{
  "image_size": 64,
  "encoder_arch": "vit",
  "encoder_mlp_ratio": 4,
  "encoder_shared_expert": false,
  "decoder_activation": "silu",
  "decoder_block": "basic",
  "final_lr_fraction": 0.05
}
Rows from block 6 of the decoder of a small segmentation model, named by matrix and row number. Rows with one number belong to one channel. Each number is 200 + 30 x the weight over its row's rms, rounded and kept within 0 to 999. All counts start at 0. After the name is the row's rms in percent of the matrix's.
After each channel's rows are labels from the 100 images, of 14976, where the channel reaches its highest value: "strongest on" is what is common among them. Only what is clearly more common there than usual is listed. The data: Sentinel-2 satellite tiles (TerraMesh). In brackets: how many of the 100.
# convs0: first 3x3 conv (decoder.decb.1.1.convs.0.weight, 96x96x3x3, each kernel summed), inputs 0-95
# convs1: second 3x3 conv (decoder.decb.1.1.convs.1.weight, 96x96x3x3, transposed, each kernel summed), outputs 0-95

convs0.31,100,176,215,230,192,198,189,166,164,171,248,183,170,169,202,203,207,194,191,186,197,162,233,162,234,175,206,223,159,189,183,156,218,210,166,153,173,251,214,210,200,199,201,172,220,328,226,227,153,193,235,277,197,190,199,149,222,191,194,207,210,223,161,230,169,165,205,192,161,210,206,195,151,190,150,217,232,195,187,210,210,242,217,188,189,237,206,219,215,190,212,224,154,256,168,238,184
convs1.31,099,210,159,244,172,236,193,170,178,169,189,225,238,185,221,168,190,246,223,233,227,244,156,178,188,187,234,168,213,189,260,247,172,198,200,261,193,187,168,221,189,230,222,226,147,173,201,181,240,203,217,175,208,232,213,238,226,148,247,201,189,270,159,196,219,224,175,184,222,145,183,215,200,202,250,166,187,165,141,162,191,167,170,221,169,180,178,149,203,201,203,207,230,156,224,176,181
strongest on: clouds (94); main land cover: water (38)

convs0.94,092,215,211,177,184,240,194,252,257,227,163,183,162,272,189,234,177,226,169,188,250,178,181,152,182,199,182,235,201,236,163,184,130,165,219,211,217,183,204,182,202,226,242,204,206,146,184,178,209,220,194,148,196,195,184,273,180,189,172,192,232,197,205,258,202,217,184,199,176,184,215,209,212,181,190,213,202,219,255,235,199,181,195,193,212,125,138,183,172,191,153,232,257,176,225,211,208
convs1.94,094,206,204,188,235,163,191,159,215,187,240,206,214,220,161,171,178,138,261,161,198,210,227,209,200,198,226,226,231,172,232,148,239,216,177,159,188,230,231,156,200,185,168,182,146,209,193,187,176,239,199,198,200,226,177,195,177,197,158,180,154,183,158,198,176,158,210,139,208,223,179,233,225,224,179,232,177,206,175,227,193,160,217,195,212,216,289,203,147,204,209,115,156,219,181,216,220
strongest on: trees (92); main land cover: trees (67); clouds (65)

convs0.10,085,154,186,164,197,214,252,199,156,187,217,168,226,217,213,187,237,177,182,158,201,100,183,206,203,206,202,187,183,147,171,224,272,232,138,213,254,195,197,227,228,184,188,201,232,267,161,232,185,207,189,199,177,224,206,171,184,205,185,163,205,164,221,205,242,138,196,166,231,219,186,212,181,199,210,202,179,201,160,224,229,172,166,242,213,256,255,212,191,193,200,235,179,201,209,152,212
convs1.10,099,193,184,222,201,187,169,228,194,206,193,189,204,227,160,230,176,252,191,241,192,236,188,183,199,220,222,232,234,231,222,169,192,185,245,235,165,228,221,156,207,208,202,211,168,156,222,240,204,241,162,218,193,201,187,197,254,147,168,251,211,211,149,217,111,244,220,228,208,189,227,143,234,179,183,205,211,183,215,222,174,278,161,188,207,144,192,205,191,202,234,175,227,240,135,195,189
strongest on: clouds (80); main land cover: trees (51)

convs0.86,109,161,219,188,213,222,215,218,180,194,214,270,252,247,184,219,211,192,148,153,137,148,230,181,171,189,184,146,171,146,159,193,203,212,213,212,194,182,206,196,223,192,218,202,263,227,161,205,211,216,189,234,209,205,214,257,178,167,254,206,235,219,242,223,155,186,163,162,202,199,172,203,172,171,181,191,231,160,234,277,226,199,213,191,177,200,234,151,162,178,205,211,196,247,218,182,218
convs1.86,109,243,202,184,182,185,191,151,245,231,151,199,187,145,233,179,219,179,221,157,234,239,162,205,238,213,211,191,201,186,192,204,206,168,172,233,220,191,199,171,145,172,195,200,198,199,219,190,192,202,235,233,222,185,171,184,241,289,197,194,188,177,175,254,228,186,216,239,229,185,187,148,231,214,214,163,138,213,228,142,199,177,192,245,243,254,163,236,238,226,179,196,204,152,212,194,149
strongest on: clouds (51)

convs0.45,081,217,212,208,216,221,194,229,232,228,220,156,168,263,226,237,217,226,189,160,198,226,201,208,220,232,228,180,195,196,208,133,132,197,225,228,135,222,205,117,201,194,250,159,204,228,223,184,210,200,153,245,216,190,186,266,187,183,188,218,180,168,240,225,184,181,221,205,204,188,183,204,135,193,226,169,239,225,181,227,181,188,179,225,250,200,183,225,249,206,180,189,233,149,164,237,182
convs1.45,092,187,160,213,191,149,207,191,208,173,217,217,208,188,173,168,156,157,210,162,221,186,203,198,208,175,171,231,203,176,193,187,224,155,136,163,196,212,170,221,188,256,145,181,200,177,176,225,189,204,226,159,173,200,189,128,196,228,180,207,187,195,196,201,237,205,183,173,206,197,153,182,244,178,211,199,199,165,270,239,185,192,225,208,170,165,253,193,162,223,158,155,100,256,208,178,179
strongest on: clouds (48)

convs0.18,102,179,236,190,256,235,216,168,232,150,193,200,194,248,224,243,165,202,160,200,206,185,221,186,220,206,211,194,141,151,197,157,142,200,190,215,235,267,204,171,202,199,227,231,249,217,184,212,251,205,208,203,267,233,200,251,209,191,173,214,150,170,199,204,224,160,197,192,156,169,163,216,187,200,217,189,184,178,243,231,240,190,229,221,212,222,188,191,234,227,205,233,175,128,193,257,163
convs1.18,082,207,151,261,184,162,224,186,219,251,254,188,265,203,243,184,188,170,245,215,245,175,182,219,204,187,230,242,268,229,235,219,209,170,191,205,204,221,181,228,198,168,262,245,193,197,194,191,166,190,191,206,187,202,229,147,208,193,232,174,198,247,173,184,226,227,249,236,196,199,224,179,188,209,214,181,251,191,172,166,160,271,169,171,190,186,221,217,171,187,234,216,170,236,144,206,203
strongest on: built area (62); clouds (55); main land cover: built area (28)

convs0.39,097,219,224,184,162,206,202,198,235,185,236,167,175,201,242,194,190,189,173,174,141,158,203,208,210,285,178,220,206,202,138,164,203,185,197,186,226,239,209,279,219,189,212,236,198,240,251,222,184,219,187,223,208,227,188,205,225,182,253,246,218,229,199,176,173,210,210,222,174,204,284,202,151,241,197,229,199,279,206,200,176,218,169,204,166,191,204,214,199,212,182,180,259,203,256,190,184
convs1.39,092,141,170,175,224,182,244,227,187,198,203,216,250,193,153,157,199,206,213,258,212,202,235,196,224,156,220,191,212,137,213,154,166,217,210,184,199,204,184,169,190,246,208,178,182,162,157,281,225,240,141,211,213,207,201,225,222,184,151,257,217,170,207,236,195,181,251,152,213,187,157,210,199,233,192,249,156,179,151,152,191,194,183,188,186,219,250,193,214,202,220,167,232,216,192,187,202
strongest on: built area (92); crops (85); main land cover: crops (65)

convs0.17,109,212,246,260,242,200,224,220,245,192,192,166,195,165,213,220,220,205,276,183,239,170,240,180,246,191,191,199,220,208,198,223,157,225,173,218,195,257,178,210,213,199,185,189,272,299,178,182,193,192,188,217,208,225,196,211,202,195,201,230,218,195,196,187,201,176,232,192,190,218,247,204,181,178,200,187,246,255,199,202,194,208,251,209,179,247,212,217,181,160,199,167,144,244,223,271,240
convs1.17,102,173,184,206,168,193,227,172,180,180,191,228,237,242,165,187,184,280,166,236,177,207,180,194,167,171,228,168,236,170,200,173,218,225,199,249,207,192,253,261,195,174,235,220,115,154,217,190,205,195,182,199,187,199,201,212,253,154,226,214,171,258,200,173,192,200,239,175,214,211,175,208,217,235,184,186,179,169,169,205,221,213,164,182,249,182,161,214,224,193,244,193,277,172,199,147,203
strongest on: clouds (59)

convs0.42,103,184,227,193,202,178,198,178,203,195,231,126,176,217,152,223,222,204,201,200,223,181,189,203,215,190,233,195,233,176,224,183,225,182,162,209,147,212,205,217,218,168,210,205,211,330,216,213,160,195,173,247,152,180,202,170,203,191,162,154,244,226,188,180,164,175,175,216,222,168,197,186,152,235,171,210,249,227,157,212,196,208,200,253,219,247,233,251,165,223,201,224,183,168,197,152,205
convs1.42,098,176,182,239,210,220,181,217,173,173,166,215,220,174,162,154,159,217,221,212,196,224,201,170,199,217,170,192,212,163,210,275,229,208,219,245,236,235,131,185,194,243,203,172,189,144,194,224,230,184,211,191,180,237,197,278,186,200,241,224,186,215,209,257,168,166,189,191,201,197,201,144,162,206,266,209,159,155,228,123,210,177,192,162,183,180,190,178,240,203,225,210,159,209,221,195,190
strongest on: clouds (94); main land cover: trees (48)

convs0.34,080,186,237,180,225,199,227,187,201,203,192,160,210,245,184,291,196,192,176,163,214,201,192,216,241,245,199,187,175,271,190,176,182,239,240,201,225,189,177,233,200,168,235,169,198,122,190,201,236,177,241,185,187,199,179,227,208,206,182,150,211,129,239,189,217,218,206,212,222,232,191,218,218,199,232,174,153,238,243,226,267,183,181,176,199,162,182,200,188,230,145,259,218,215,221,231,189
convs1.34,095,215,161,270,175,214,171,197,195,221,217,177,174,208,203,121,193,214,191,212,202,194,195,215,192,191,199,201,251,165,226,207,184,177,199,209,160,251,218,145,186,257,115,204,171,234,185,239,204,238,201,187,169,201,201,199,182,193,190,259,209,227,169,228,188,217,198,209,191,177,206,168,173,215,182,227,204,174,174,240,122,186,187,182,210,150,164,145,200,176,252,185,176,242,143,152,210
strongest on: trees (97); main land cover: trees (76); clouds (63)

convs0.6,117,233,195,271,174,204,258,167,197,172,257,222,186,227,193,178,186,178,192,223,118,170,208,200,179,197,190,210,255,245,197,256,251,202,172,207,238,227,169,192,223,219,167,191,209,200,163,194,216,237,181,221,214,178,199,210,160,222,192,174,206,219,189,112,213,204,176,244,159,227,161,215,204,246,260,187,205,204,153,220,206,213,154,193,230,205,193,197,197,242,266,200,165,191,188,186,205
convs1.6,102,130,178,168,235,173,90,217,266,248,200,185,174,191,209,218,198,190,163,205,190,212,196,198,224,198,171,191,202,147,168,161,170,220,208,196,208,203,191,226,185,197,207,162,249,220,242,186,195,139,273,162,189,206,202,214,198,218,222,212,227,215,259,215,213,173,189,151,221,189,239,187,190,176,134,200,182,191,241,200,227,190,264,219,214,189,204,184,220,205,144,212,182,228,193,188,217
strongest on: trees (95); main land cover: trees (48); clouds (41); flooded vegetation (29)

convs0.74,105,173,200,204,186,174,256,148,188,224,192,212,255,235,218,156,222,156,212,148,193,178,180,151,236,181,191,190,163,213,192,221,191,225,160,218,234,173,168,218,226,203,209,208,179,186,246,240,170,209,147,185,232,187,272,194,242,187,195,174,243,221,206,216,288,171,201,219,178,191,268,269,190,177,162,189,228,212,230,174,198,180,185,240,192,181,212,201,189,224,213,157,195,170,207,174,236
convs1.74,095,219,224,206,206,231,146,225,197,194,200,156,180,177,194,181,200,196,237,269,195,213,229,187,180,243,201,221,232,239,207,187,232,178,196,153,129,205,214,172,185,134,184,214,203,173,158,164,246,202,211,214,199,174,172,186,193,227,160,253,206,221,172,232,111,203,227,196,202,237,148,199,198,222,209,184,186,216,175,244,236,182,215,151,240,227,198,215,214,142,227,212,271,192,166,223,194
strongest on: built area (83); crops (83); main land cover: crops (73)

convs0.90,085,213,189,209,238,232,228,176,172,186,200,190,246,241,211,190,195,186,227,215,231,208,226,200,174,167,235,194,214,207,247,210,177,208,169,191,213,198,130,192,240,225,189,223,297,278,209,205,203,223,223,226,261,186,240,155,200,199,187,173,247,194,211,166,229,197,224,230,170,199,198,265,202,208,191,180,258,226,187,234,179,207,162,222,233,194,260,244,169,219,247,162,186,173,211,190,232
convs1.90,086,154,161,180,155,176,190,183,216,226,221,208,184,211,207,224,190,241,231,204,153,190,203,192,221,204,173,231,250,185,175,162,248,235,227,184,202,210,233,266,207,125,205,227,172,198,166,213,172,168,202,174,206,188,161,271,212,222,254,252,222,184,188,205,184,203,200,197,200,271,209,139,213,173,237,204,178,182,217,167,242,192,176,176,199,233,140,199,253,210,184,248,214,147,198,218,201
strongest on: clouds (83); main land cover: trees (70)

convs0.73,090,197,162,209,224,196,205,193,161,209,218,217,258,181,221,211,219,163,194,195,251,214,169,190,208,195,206,217,154,147,213,178,172,193,154,249,195,165,110,193,237,187,202,215,203,172,196,242,241,210,229,187,204,186,235,182,260,239,202,211,204,202,221,183,234,173,194,201,232,212,219,268,192,187,169,201,152,192,216,146,184,143,193,217,253,188,219,221,198,210,163,228,203,162,143,140,258
convs1.73,121,218,228,186,158,250,211,166,257,193,187,186,156,223,216,174,231,226,218,206,159,192,228,182,187,224,148,178,206,219,170,166,257,204,232,180,176,231,193,227,137,169,212,240,226,199,189,193,225,200,202,235,225,166,228,182,144,247,236,212,237,189,206,197,201,240,154,165,166,210,206,144,206,189,210,170,188,211,208,144,209,201,189,170,191,253,143,219,258,165,224,241,235,190,205,258,221
strongest on: built area (93); crops (92); main land cover: crops (83)

convs0.82,094,231,197,190,164,235,190,183,217,198,212,177,211,185,212,157,190,135,177,245,268,259,211,211,154,197,224,183,170,158,266,224,225,197,221,209,153,210,142,216,206,176,152,196,156,168,225,226,175,205,223,231,179,215,232,164,177,205,176,236,220,207,258,197,242,198,212,220,207,180,231,253,216,212,201,253,170,204,161,206,156,168,194,150,178,192,204,189,233,209,231,223,220,179,222,140,241
convs1.82,082,210,243,143,218,234,192,208,198,165,165,233,214,199,173,241,222,233,205,210,181,184,197,120,165,240,157,189,122,249,143,155,212,201,182,206,260,136,221,188,260,170,234,195,255,200,231,198,251,191,158,210,202,182,195,198,194,212,203,196,243,240,195,214,183,210,172,150,193,189,230,187,203,185,194,210,183,200,246,216,220,176,220,250,180,228,163,222,196,196,210,185,193,168,230,200,243
strongest on: built area (85); crops (76); main land cover: crops (57)