A small segmentation model, trained from scratch.
Model: 6.61M parameters, encoder activation gelu, decoder widths [48, 96, 144, 192].
Training: soap at rate 0.0042, 6500 steps, batches of 128, held-out accuracy 73%.
Data: trained on Sentinel-2 satellite tiles (TerraMesh), 72500 training examples, 11.5 epochs.
Rows from block 3 of the decoder of a small segmentation model, named by matrix and row number. Rows with one number belong to one channel. Each number is 500 + 40 x the weight over its row's rms, rounded and kept within 0 to 999. All counts start at 0. Numbers have three digits each.
Before each channel's rows are labels from the 100 images, of 14976, where the channel reaches its highest value: "peak on" is the class under the peak; "responds to" is what is common among them. Only what is clearly more common there than usual is listed. The data: Sentinel-2 satellite tiles (TerraMesh).
# convs0: first 3x3 conv (decoder.decb.0.0.convs.0.weight, 144x144x3x3, each kernel summed), inputs 0-71
# convs1: second 3x3 conv (decoder.decb.0.0.convs.1.weight, 144x144x3x3, transposed, each kernel summed), outputs 0-71

peak on: clouds
responds to: trees; crops; clouds; main land cover: crops
convs0.73:416494488477489475524544545498510414471467521517458438499530467474498539518459538483567473485467438456540506471516473563506520518475513532454565461518476436491494497493501483467534562411521439539577461510533452531492
convs1.73:578515483501541504541474429589507452534442473545538549471539502506479485436569552451475515514479542511372505471489530469559508490564543474492445560491470530466526562547530449563458505477493535561507527470512536459567

peak on: built area
responds to: built area; crops; main land cover: crops; main land cover: built area
convs0.35:405524501476480479481495498481510453552527503458412437463527602465504421471496481423501533499496465473454513444453483527437519540562495517528392490509523424513503504516558454478523454475488482449456476477526488460502
convs1.35:369495510445482465534478515515415462495497544575480554498485513512585514504540489485580526507498519425556556597509431458538520497461481525433574516501503505496513479473499497508507525475477449522530480508474582513475

peak on: flooded vegetation; water
responds to: water; flooded vegetation; main land cover: flooded vegetation
convs0.69:478480458470491539479464526526537497528514537490471477413477419507460419467496475550515538538489492553446544401508528459514540461457565499546516530526537531502538484523487540408564468488541506472473522575522465509442
convs1.69:475538472520599517468531491547497416486455468505552482556482475491501552468562460538530461460420489429492549520411416524516503480496488455491450493481466424495508532491516430516466438485500467510508549470503446497492

peak on: trees
responds to: water; built area; crops
convs0.143:440422494502527514544509534538480396451551408510494484487455505536530458508537486504498528606611514557490558487539499474469481480559511521501530467499509450480476482503464514496486503442409530505459458470513442481580
convs1.143:477496529534473541469538516499555475503529506558531469456512583503499577412425549499476486391427514448534428508435506476577485461504471581472486534462537537510513531532454444485486500544541416436555527547505540478509

peak on: crops; water
responds to: crops; main land cover: crops
convs0.82:497461523465561554581530528581464522529504461453456521492459457506513502565527573459510548536572559469479472607429445525460478477487533498524491515539507456509488521532577493487481499438570432491443473567518520515479
convs1.82:441587501451569412503473445527522465557507493565497500525519438514499489383528557523579537480449483423453522492495458530500514547506527509453485534440480551540561538459508492568497503507484588476429576482478449476499

peak on: trees
responds to: clouds
convs0.63:430541504481500464524472484415550476520513550511454533548506561441525493513530506555438507466484496458458443516527508558516583489432470523503533480504533516466433490506574429448513522465504532427502445487467515496483
convs1.63:566524503565479521565417517546525428513489489490495545502482586522509524448510497422468456555554512510513469489493498470494439444602512506471472599520529490508471495543527514502467491453467521557566532496519548397497

peak on: crops
responds to: crops; main land cover: crops
convs0.85:474540416471494529421412494506462508526476475452524494539481531488511583508524507466522476563515482442449511472513507566438545495460567536420500431566513504598467459472480455533503416442489510509512475486564501563473
convs1.85:464495491523561440461510493514456565489514598499479502488505512444467421482471489551532490471546500542517508515523609464580482595509415491491478506491471428380535541455523519474513521538552489495477532534448474550558

peak on: clouds
responds to: water; clouds
convs0.72:457548564545457517503493513537480441467479457485392430545456516481487564474523435477480528410507489425526497530524464538578574510534555548460514448553484485510500478474487430520579605586538515516507502461438528566430
convs1.72:551514465467511531522496483526517509559468487482563514441535527474560413495440502482487442493485469511427498500453560493468498465515470507523423561498447535449494585499572487546502472390512509494517493519529545405568

peak on: built area
responds to: built area; crops; main land cover: crops; main land cover: built area
convs0.30:499564507553469497512481555467457491468489604497474507476468508448510466519601462479477533598442482499528537490531528456458581549510506548467512507488364504479439444520414511520481481488468589491425539484544588465506
convs1.30:468431541539530452430501460559503437467535525452479518474577495532434447522495462503497478495566469514479420449514434525446439489489436527568470541481536514476483529509515487443468475546541396434497516555504489474473

peak on: trees
responds to: trees
convs0.134:478463552483523524548496431539429467464526422533486498447456512515550462508499575535579419516565556524521451471450561537481512503501455587495438584499432489502504478536482497470504456509478548476514530538470478534465
convs1.134:557532466550502464547578481534444501552472474576504480529579452525436573501526455501483557424519550432503558467523544465556511515457536395480513483471452542477579559425517543542476487487500515579484500522517454478511

peak on: built area
responds to: built area; water; crops; main land cover: built area
convs0.5:498507575472450573549527502449512437495432495498499557533492455463426489483525566492543512445458477525492472602523483509518516479421453483541456490587500455519472546497474486505530534448491446481485524520500581590488
convs1.5:513517435537535447453474530512465479528514516510489463526508532553481495465458503497474506523492537487538435439484497514509441489577526561481509573430475507458489496493537604505514540565516552468522496478535490467524

peak on: clouds
responds to: built area; clouds
convs0.62:519491502521505482516500459447506539518547484548466554503549439530439506451548510504449474439525496519433492510483557479456489509540579509513494492446390450515498504564527517429528456529506481503486498398557504462559
convs1.62:415529437490443473524495511516464433482484600534542527453538500445524461477457532466528506531504493443532545522456428498492528471570496452483452545559522517511484552455463503549470504417483502514540536500498450486466

peak on: crops
responds to: crops; main land cover: crops
convs0.23:467488533477535483433463457469479515459452516494523385466477470501508414519528587518482455506473564508439531568528499593483452479464438525454451499508443466417468458511416508438472475443465502480475527550505497594463
convs1.23:425508507508450462638492530509491517467546500512449545522565517539496523520518524480501562498475457528553496539423484519579555490528485440464528554416534576534450509516574501507443535468545538551459479483456525454581

peak on: water
responds to: water; flooded vegetation
convs0.10:466538487497535444531495507493463467512433528476493516494523422452489557506474463504578537470458533426488479481499496471447461525521619468480458450505571475494484527510494515417479556480447471573431561481478457511448
convs1.10:374507516482510474416480487516473482564471526490577538572482491524582468411511447447522440514493461467496537468552506539534418531507468550540427490472496487572534515515551458525550535503571486525523486493511543507535

peak on: crops
responds to: water
convs0.97:433520551455452494502433420454471490471553486505456464526507443467526463525511554504505510475439487528511483462543487461534486543478503528531508464472467578549447457534576550522479509568509487479479497487407536610458
convs1.97:584546476541555486507431550517510422485533528527520549503497604474461524443567457475499509563492454419515524524525461557463490487502506528478526540490514381523477496465454431494517493417453489509505519503520495417519

peak on: trees
responds to: trees; water
convs0.12:427479471554462510504470531438442585559487543537474495493489552442431465577480498561518614482520527486588486494548568430472504503493473486466627470510510493464454510491493518581476483539485546494482470456442475463542
convs1.12:531486552593509550477501513499503516443477499530554503588484520476558458486531491430492418498538454604484502490526640504417533457430518500557451507497508501508526503529498488405492480447489501512502473482545451489492

peak on: clouds
responds to: clouds
convs0.3:577451450540480521522502589499488469510458526470471438509460528481511560493603488459559583607488487520544467458473521521493523523442414527502474416511501519548482540513460541480472464381493545427494507522535538502529
convs1.3:455482550560547536493451439496551450491526556522456510503596461504453560501528498537453532466465505514513551485580527537492495516495531494504581504501485460435514550503511487571493488618496516529504507483506413481434

peak on: crops
responds to: crops; main land cover: crops; flooded vegetation
convs0.121:469502496555486482544517515539458491429476486515499551514445528522542492510522527446527539544516503448534464467507493582444549455512405495503507505496503455562457479420491493515477423417462518524476582508454523457556
convs1.121:558534555437502550488566515467507577514568510484436427482536477488477520531501479532473467508475561538480493491489509436522525536514509490420510470560553543448507460534504525496465423525524514469506471537515436586418

peak on: crops
responds to: crops; main land cover: crops
convs0.48:429598567534526540484500494436393521541515537484497423452481506545494539518488516491522532514461479540516535551602563499478524524548496541471544498546567485529451481479528488538457551432442551521564393480478510532491
convs1.48:464513456470424476510523510511509535514478477512494569459528438524495380518542484489444473494480486483501430462458470487545426503455456476440475473402516573433512523467536468420423472581501486527496546526551525534535

peak on: rangeland
responds to: trees; main land cover: rangeland
convs0.53:511483457511468527480448510502466545537491495467500595452478434503452491497467464438478590484481489436428483505516492486482520499521446456545520481470624509481477503526478461508452542523566461496549512449497408427509
convs1.53:524503540529507494431551548492530476584459543537517420513518523474544513435509516501487447473541510511572484557499457505492508573380470531539486562551453452484502448452562557525554461498506526526432483508524516521492

peak on: clouds
responds to: clouds; main land cover: trees
convs0.6:467520490486507454487431527476428453455470471494504474411542494472465481450455410479454463491539458521529537468495483468407532551495458593503407438462467529426524541568519473467520528490519503487498443525544476506505
convs1.6:509506537549529453466482458560455495475431521560583501537466522490499509480543474469469505499485467572524465431527503508551533473496547479577502519502470471466540438506479538496456556525475501533502554477624536474477

peak on: crops
responds to: crops; main land cover: crops
convs0.27:447502475528485508460463471497483523501562468477458520469464502517580436554496531484501440510500504526514527444493492482580441577463450527460551446502482491448472515519547597517516500460563470548512497474458477478503
convs1.27:420489534496526476558504460521512508458534519498500544511596517516517493425521536478553559490545509437478481598477481544428483476543535554444560493508520503514512520463475486528465559423482584542488490547496495522431

peak on: water
responds to: water; main land cover: water; flooded vegetation
convs0.36:469537513507427478561579460468527502471472502488457513468515474510481468483458517437451494448528552475537497515519510545487465435501398498484491537460472423481476501494447514524518493544562486529545537524420468490496
convs1.36:542414503421479551516527457558475573539528435518501496510510450587450567503472443507545532549437471495459522430549482512487505556446598514428523451486513453526500495527583500519506518525554542492527412502473503532482

peak on: trees
responds to: trees; crops; main land cover: crops
convs0.17:608433542520474491444545526460499521554480453523513501459525514488573443529552496448441504533444534477476474524531485452468489494487462566460630463521462465537528492507579493523432476437512510531468557500515493539519
convs1.17:616521516522472516537555478509493543487503495492424455454558494552401523529484515535450564514509581559481490489497550509496508477509522447441415500539483509504503533410458612473473467550481526471502442542521461481471

peak on: rangeland
responds to: trees
convs0.64:541503462489565465468458494481458476516577461558463472490498535473558515502522522556475500438522450481431524475434460476461519557411540462496541538470466465514564438463453455516489458570480506491490482532511482485485
convs1.64:591497514521514536518453436560535531479435440481539511490404451515420513496466541422459494558489463528553491478513431510537509528521467513528473487523516518542431548537503495503514477489456528549471529420451533486570

peak on: crops
responds to: crops; main land cover: crops
convs0.60:511497508434484453391467460500464520537490483494486511456515504547437513493464480447457539414496457487490521457540524540518414501570449444501428522493530481551538545569474498419483513465484542471500483470496558494492
convs1.60:447523509547540538542448519502461459431582604544507497490575503469558440512555506550565523636527476596449501503438460555521525507504454545487511514426529515445469542554501481569476521507510562500471477569527473510486

peak on: snow or ice
responds to: snow or ice; main land cover: snow or ice
convs0.76:454475468548474479523501509441527511502481449518481518503499445440556527441473488476497434476519478458510511534503529469403495444445486445469433517451473486477506543460490487508498491449475418502426538543466464539483
convs1.76:520474521438484423479447451520492486498528425481564482481503501520509417491481507500522540467518523524462501452514407462578511497535434571515522483551513513511502453491437544439474531470571602553490469445436503483514

peak on: crops
responds to: crops; main land cover: crops
convs0.56:472505574565515509542421488436458476448501461567473577528498517532482493444510541520487567498557480536558473487542451513491533490491459466499456487489526475501465522435549558473483532466509549503515505459464530498524
convs1.56:386456513532487420577539465498551546426577552430498502523495460547521521514499552524547554462485530433497552517543534509458443511473530535526558440503518529564479528443509482522502529583506558533473540538438487508485

peak on: built area
responds to: water; main land cover: water
convs0.141:487481502576538464521598470472462494544449412536533496462488508578535463503513491497471480472540466481600509572488499512512509527586417514499544448483497541489449499417469479455476457494546478531486526485539498555503
convs1.141:498469457470464541512462601482512530460501463489574538533466540409469502465421479522440522449468454574467495446456511555468506456452522529531483528446484524468561515533531491511526562544510472451498521503458561483480

peak on: flooded vegetation
responds to: water; flooded vegetation
convs0.96:481537545474578575540514458459485472506493445511404538465427528544526540536485444513547486473462524496533465497544502455519481458480556538545509484555537529493432511474528454439446473466512475487544518526504526493464
convs1.96:479550459475570554396492530575527477491493507461540497528498466480532477477565479504547428504435456457433579492464458469510494484505490496503457551466491462557487458558496457511481475409498450486447520491555473525479

peak on: crops
responds to: crops; main land cover: crops; built area
convs0.66:486485495515537467517487535505501534503512602509490542558526490451527559503624504557493496475542489476497537420495533441561469463407478546496641524508481468448529530438543512482525498531445513512508545593483487511542
convs1.66:519502500496413545505543528445495510426581453488468483500519520525428470594422513489432527523432494529538456473470459506522486527524537473551414514431477602534497492557474497489509490478529507452532469527528529460436

peak on: trees
responds to: trees; water
convs0.83:451549442502472473584438507522499519541559483479442514522487455530461487498472515502460611414475539546493496464500473505462507453530489525518426447495541474475456473506473576478512557492540513537480474536476456540477
convs1.83:337505515538528417441467512494528513468471558503535489521502532493557497499497521495612458478478462490529535488531523563492471490464504459548560543467446501550536480478522400538484511437506481462464506456512465524488

peak on: clouds
responds to: clouds; main land cover: trees
convs0.114:463536417610482498501497488485498452485433500465510441455466534487486553537547471488480559574475494472551538400451527436481495484427431514537571476495565528526461470509511516485511498449515559559486536411495440528455
convs1.114:347512554495488476531468520454477476493500558526536490582568531470573494509525496534480509541512486532516554489519531558427589496514467468527473490565511509494556485597446484504536523493559490447501511473510425509474

peak on: water
responds to: water; main land cover: water; flooded vegetation
convs0.113:374445521470431472545518529482523488475531437518493498508476554450495541471453476530493569508504459419477460512471486553571551518477518529465434530513521479480539476562453442471541603426501572440459437462522471514505
convs1.113:515517436515518423478470445449473530523525552460529540443508495517517464463514449463563468503496489518468514515475513578480435490548479472435469464462520503524460576484516480526432488480463529536522584499493596446531

peak on: crops; water
responds to: water; main land cover: crops
convs0.142:527491488546510537515528568419453554497528443544475549515535527425517530497506469483473565513492468485531488526510498479563484538509397464481470468469511591452477483573513460543490463553555461551443521502440501487497
convs1.142:568517532502502485496469487511533489448491498463526496463514477528450407533485580538479498518557548434501510543523413529429480519493537471458512530556501472569463543477471533450509445500406524467443524405432461489497

peak on: trees
responds to: trees; main land cover: trees; clouds
convs0.67:413468471603519462467533495550458491459452442474486437460462493419477506481544493472539581482487512470548521441480489456482538507470428513553572436495519495480546541467435524535484462470533546451493545479524487558527
convs1.67:623519538558453549581538493464509444581501459523473490526541537593539540513512467547492497510518534586464488499463628456494496515427556497480488481561442493528532479499526502466511493526495503546516458486572460483494

peak on: trees
responds to: trees; main land cover: trees
convs0.106:517423471488485451414472539554512555571481468467538518486508511511500500510553477436495508487501414502491507510532434497538534546592505521519643453428489585518504533454524473469534475461442495499500567489510495480525
convs1.106:615483522494446577536530531476561487519468511539517505516507531464474460491493479583439467532567496557499418496522550522519443471465498471512438544491498419436493449455555557551445525509579449489509484515461554458531

peak on: built area
responds to: built area; crops; water; main land cover: built area
convs0.42:489538492464503511526537519515447540534511468526474506510506544492533522471555535464416520474527457527446457518530468493591490534529476603449599453473522562433428515452500481510492448428529483531525518532515592504525
convs1.42:542473544498472473465497507512550439477462474471484463472535491512529507538498423515493516509442535479502475474472521493409478489490511375502436510588466476525510503461550563508510533510523512381465485505488543461457

peak on: crops
responds to: built area; crops; main land cover: built area
convs0.61:444492489473461516517476531512472511484450548512500509451499493509576508530539522420474498550514500465479468518495485513502462547448504571475448535529475588530436510517528471508524443480478479538500466540478496472467
convs1.61:452525421533535406462527482474486394489470583546476518526469535489463490417517500520477484504498492506529574502515480526479606483442490474537535490464458419494521482455445496514481560450461498490518518463540541537513

peak on: trees; water
responds to: trees; water; main land cover: water
convs0.138:518489604531462480540487475549457555468532461568526424483438472400466528482476521502547526506532574544443516543453471517529534443499454500517518556479501493488544542433463516442535441521469557542456467461409540509528
convs1.138:478472419506469521508491495508516528496458549438566524561520553521545529480497486492483487520522431488488528502530611529492564487456537509595531493533485581520518502522500457581433498380453485535478498537457429451471

peak on: built area
responds to: water; flooded vegetation
convs0.49:559449517457522570500543402509512445525475508491486530501476541500504445450571478477542485486446446513457501545431511485445453448588527476492463556536491487537464462481537468494525516501441407443451492491472499494519
convs1.49:469487442561472448454513505565541507549510457489486539515490530464465486471427470576490466470472558512531488541498453437536472483469529520447563487479510464478431418510512572509553477505430466524542510488593589508486

peak on: water
responds to: water; flooded vegetation
convs0.32:497460493538530510497509553478489464482490493455594522507436471519425540509514486533503575454512529449453490470570501493448492498512488424505477468583489455589461453558491522449487454510557563524546510563428512496484
convs1.32:409609495419555535460477524541479481483515536448470544470583461544529477507462542542574504527485489506533554518510464532522496571478475458448542525432480581499500559529519537513546495516561451491488474468474471535535

peak on: crops
responds to: crops; main land cover: crops
convs0.34:400536518516442475526449488525562447478454563495505563523465538427535477573520485440487453481522453460481526524539527453577505533541468478491517446482510493503433493561513455469467510470519538515447515451483492508499
convs1.34:446523543514476466496495489473499488527606514544493481406587543510495478485486529557521527535505504437523476506500514602416477446467560537438461507505487478459478526448482574547525556546477640522518496530446534509460

peak on: built area; water
responds to: built area; crops; water; main land cover: crops
convs0.100:502514475462502487465519463502469490478558475507481583464525583533500486550519530484469469458382446569519421552466521480457501542584560475477451465515444588480443491511432570512473516500560446411515510517571472513566
convs1.100:539478513550493455500527568401487550466483484515450467540427479479464476472471494489482517465608522423487511543524465555542523505511458525549510522482580468511523485506506513499489469426478428534516470448519557502453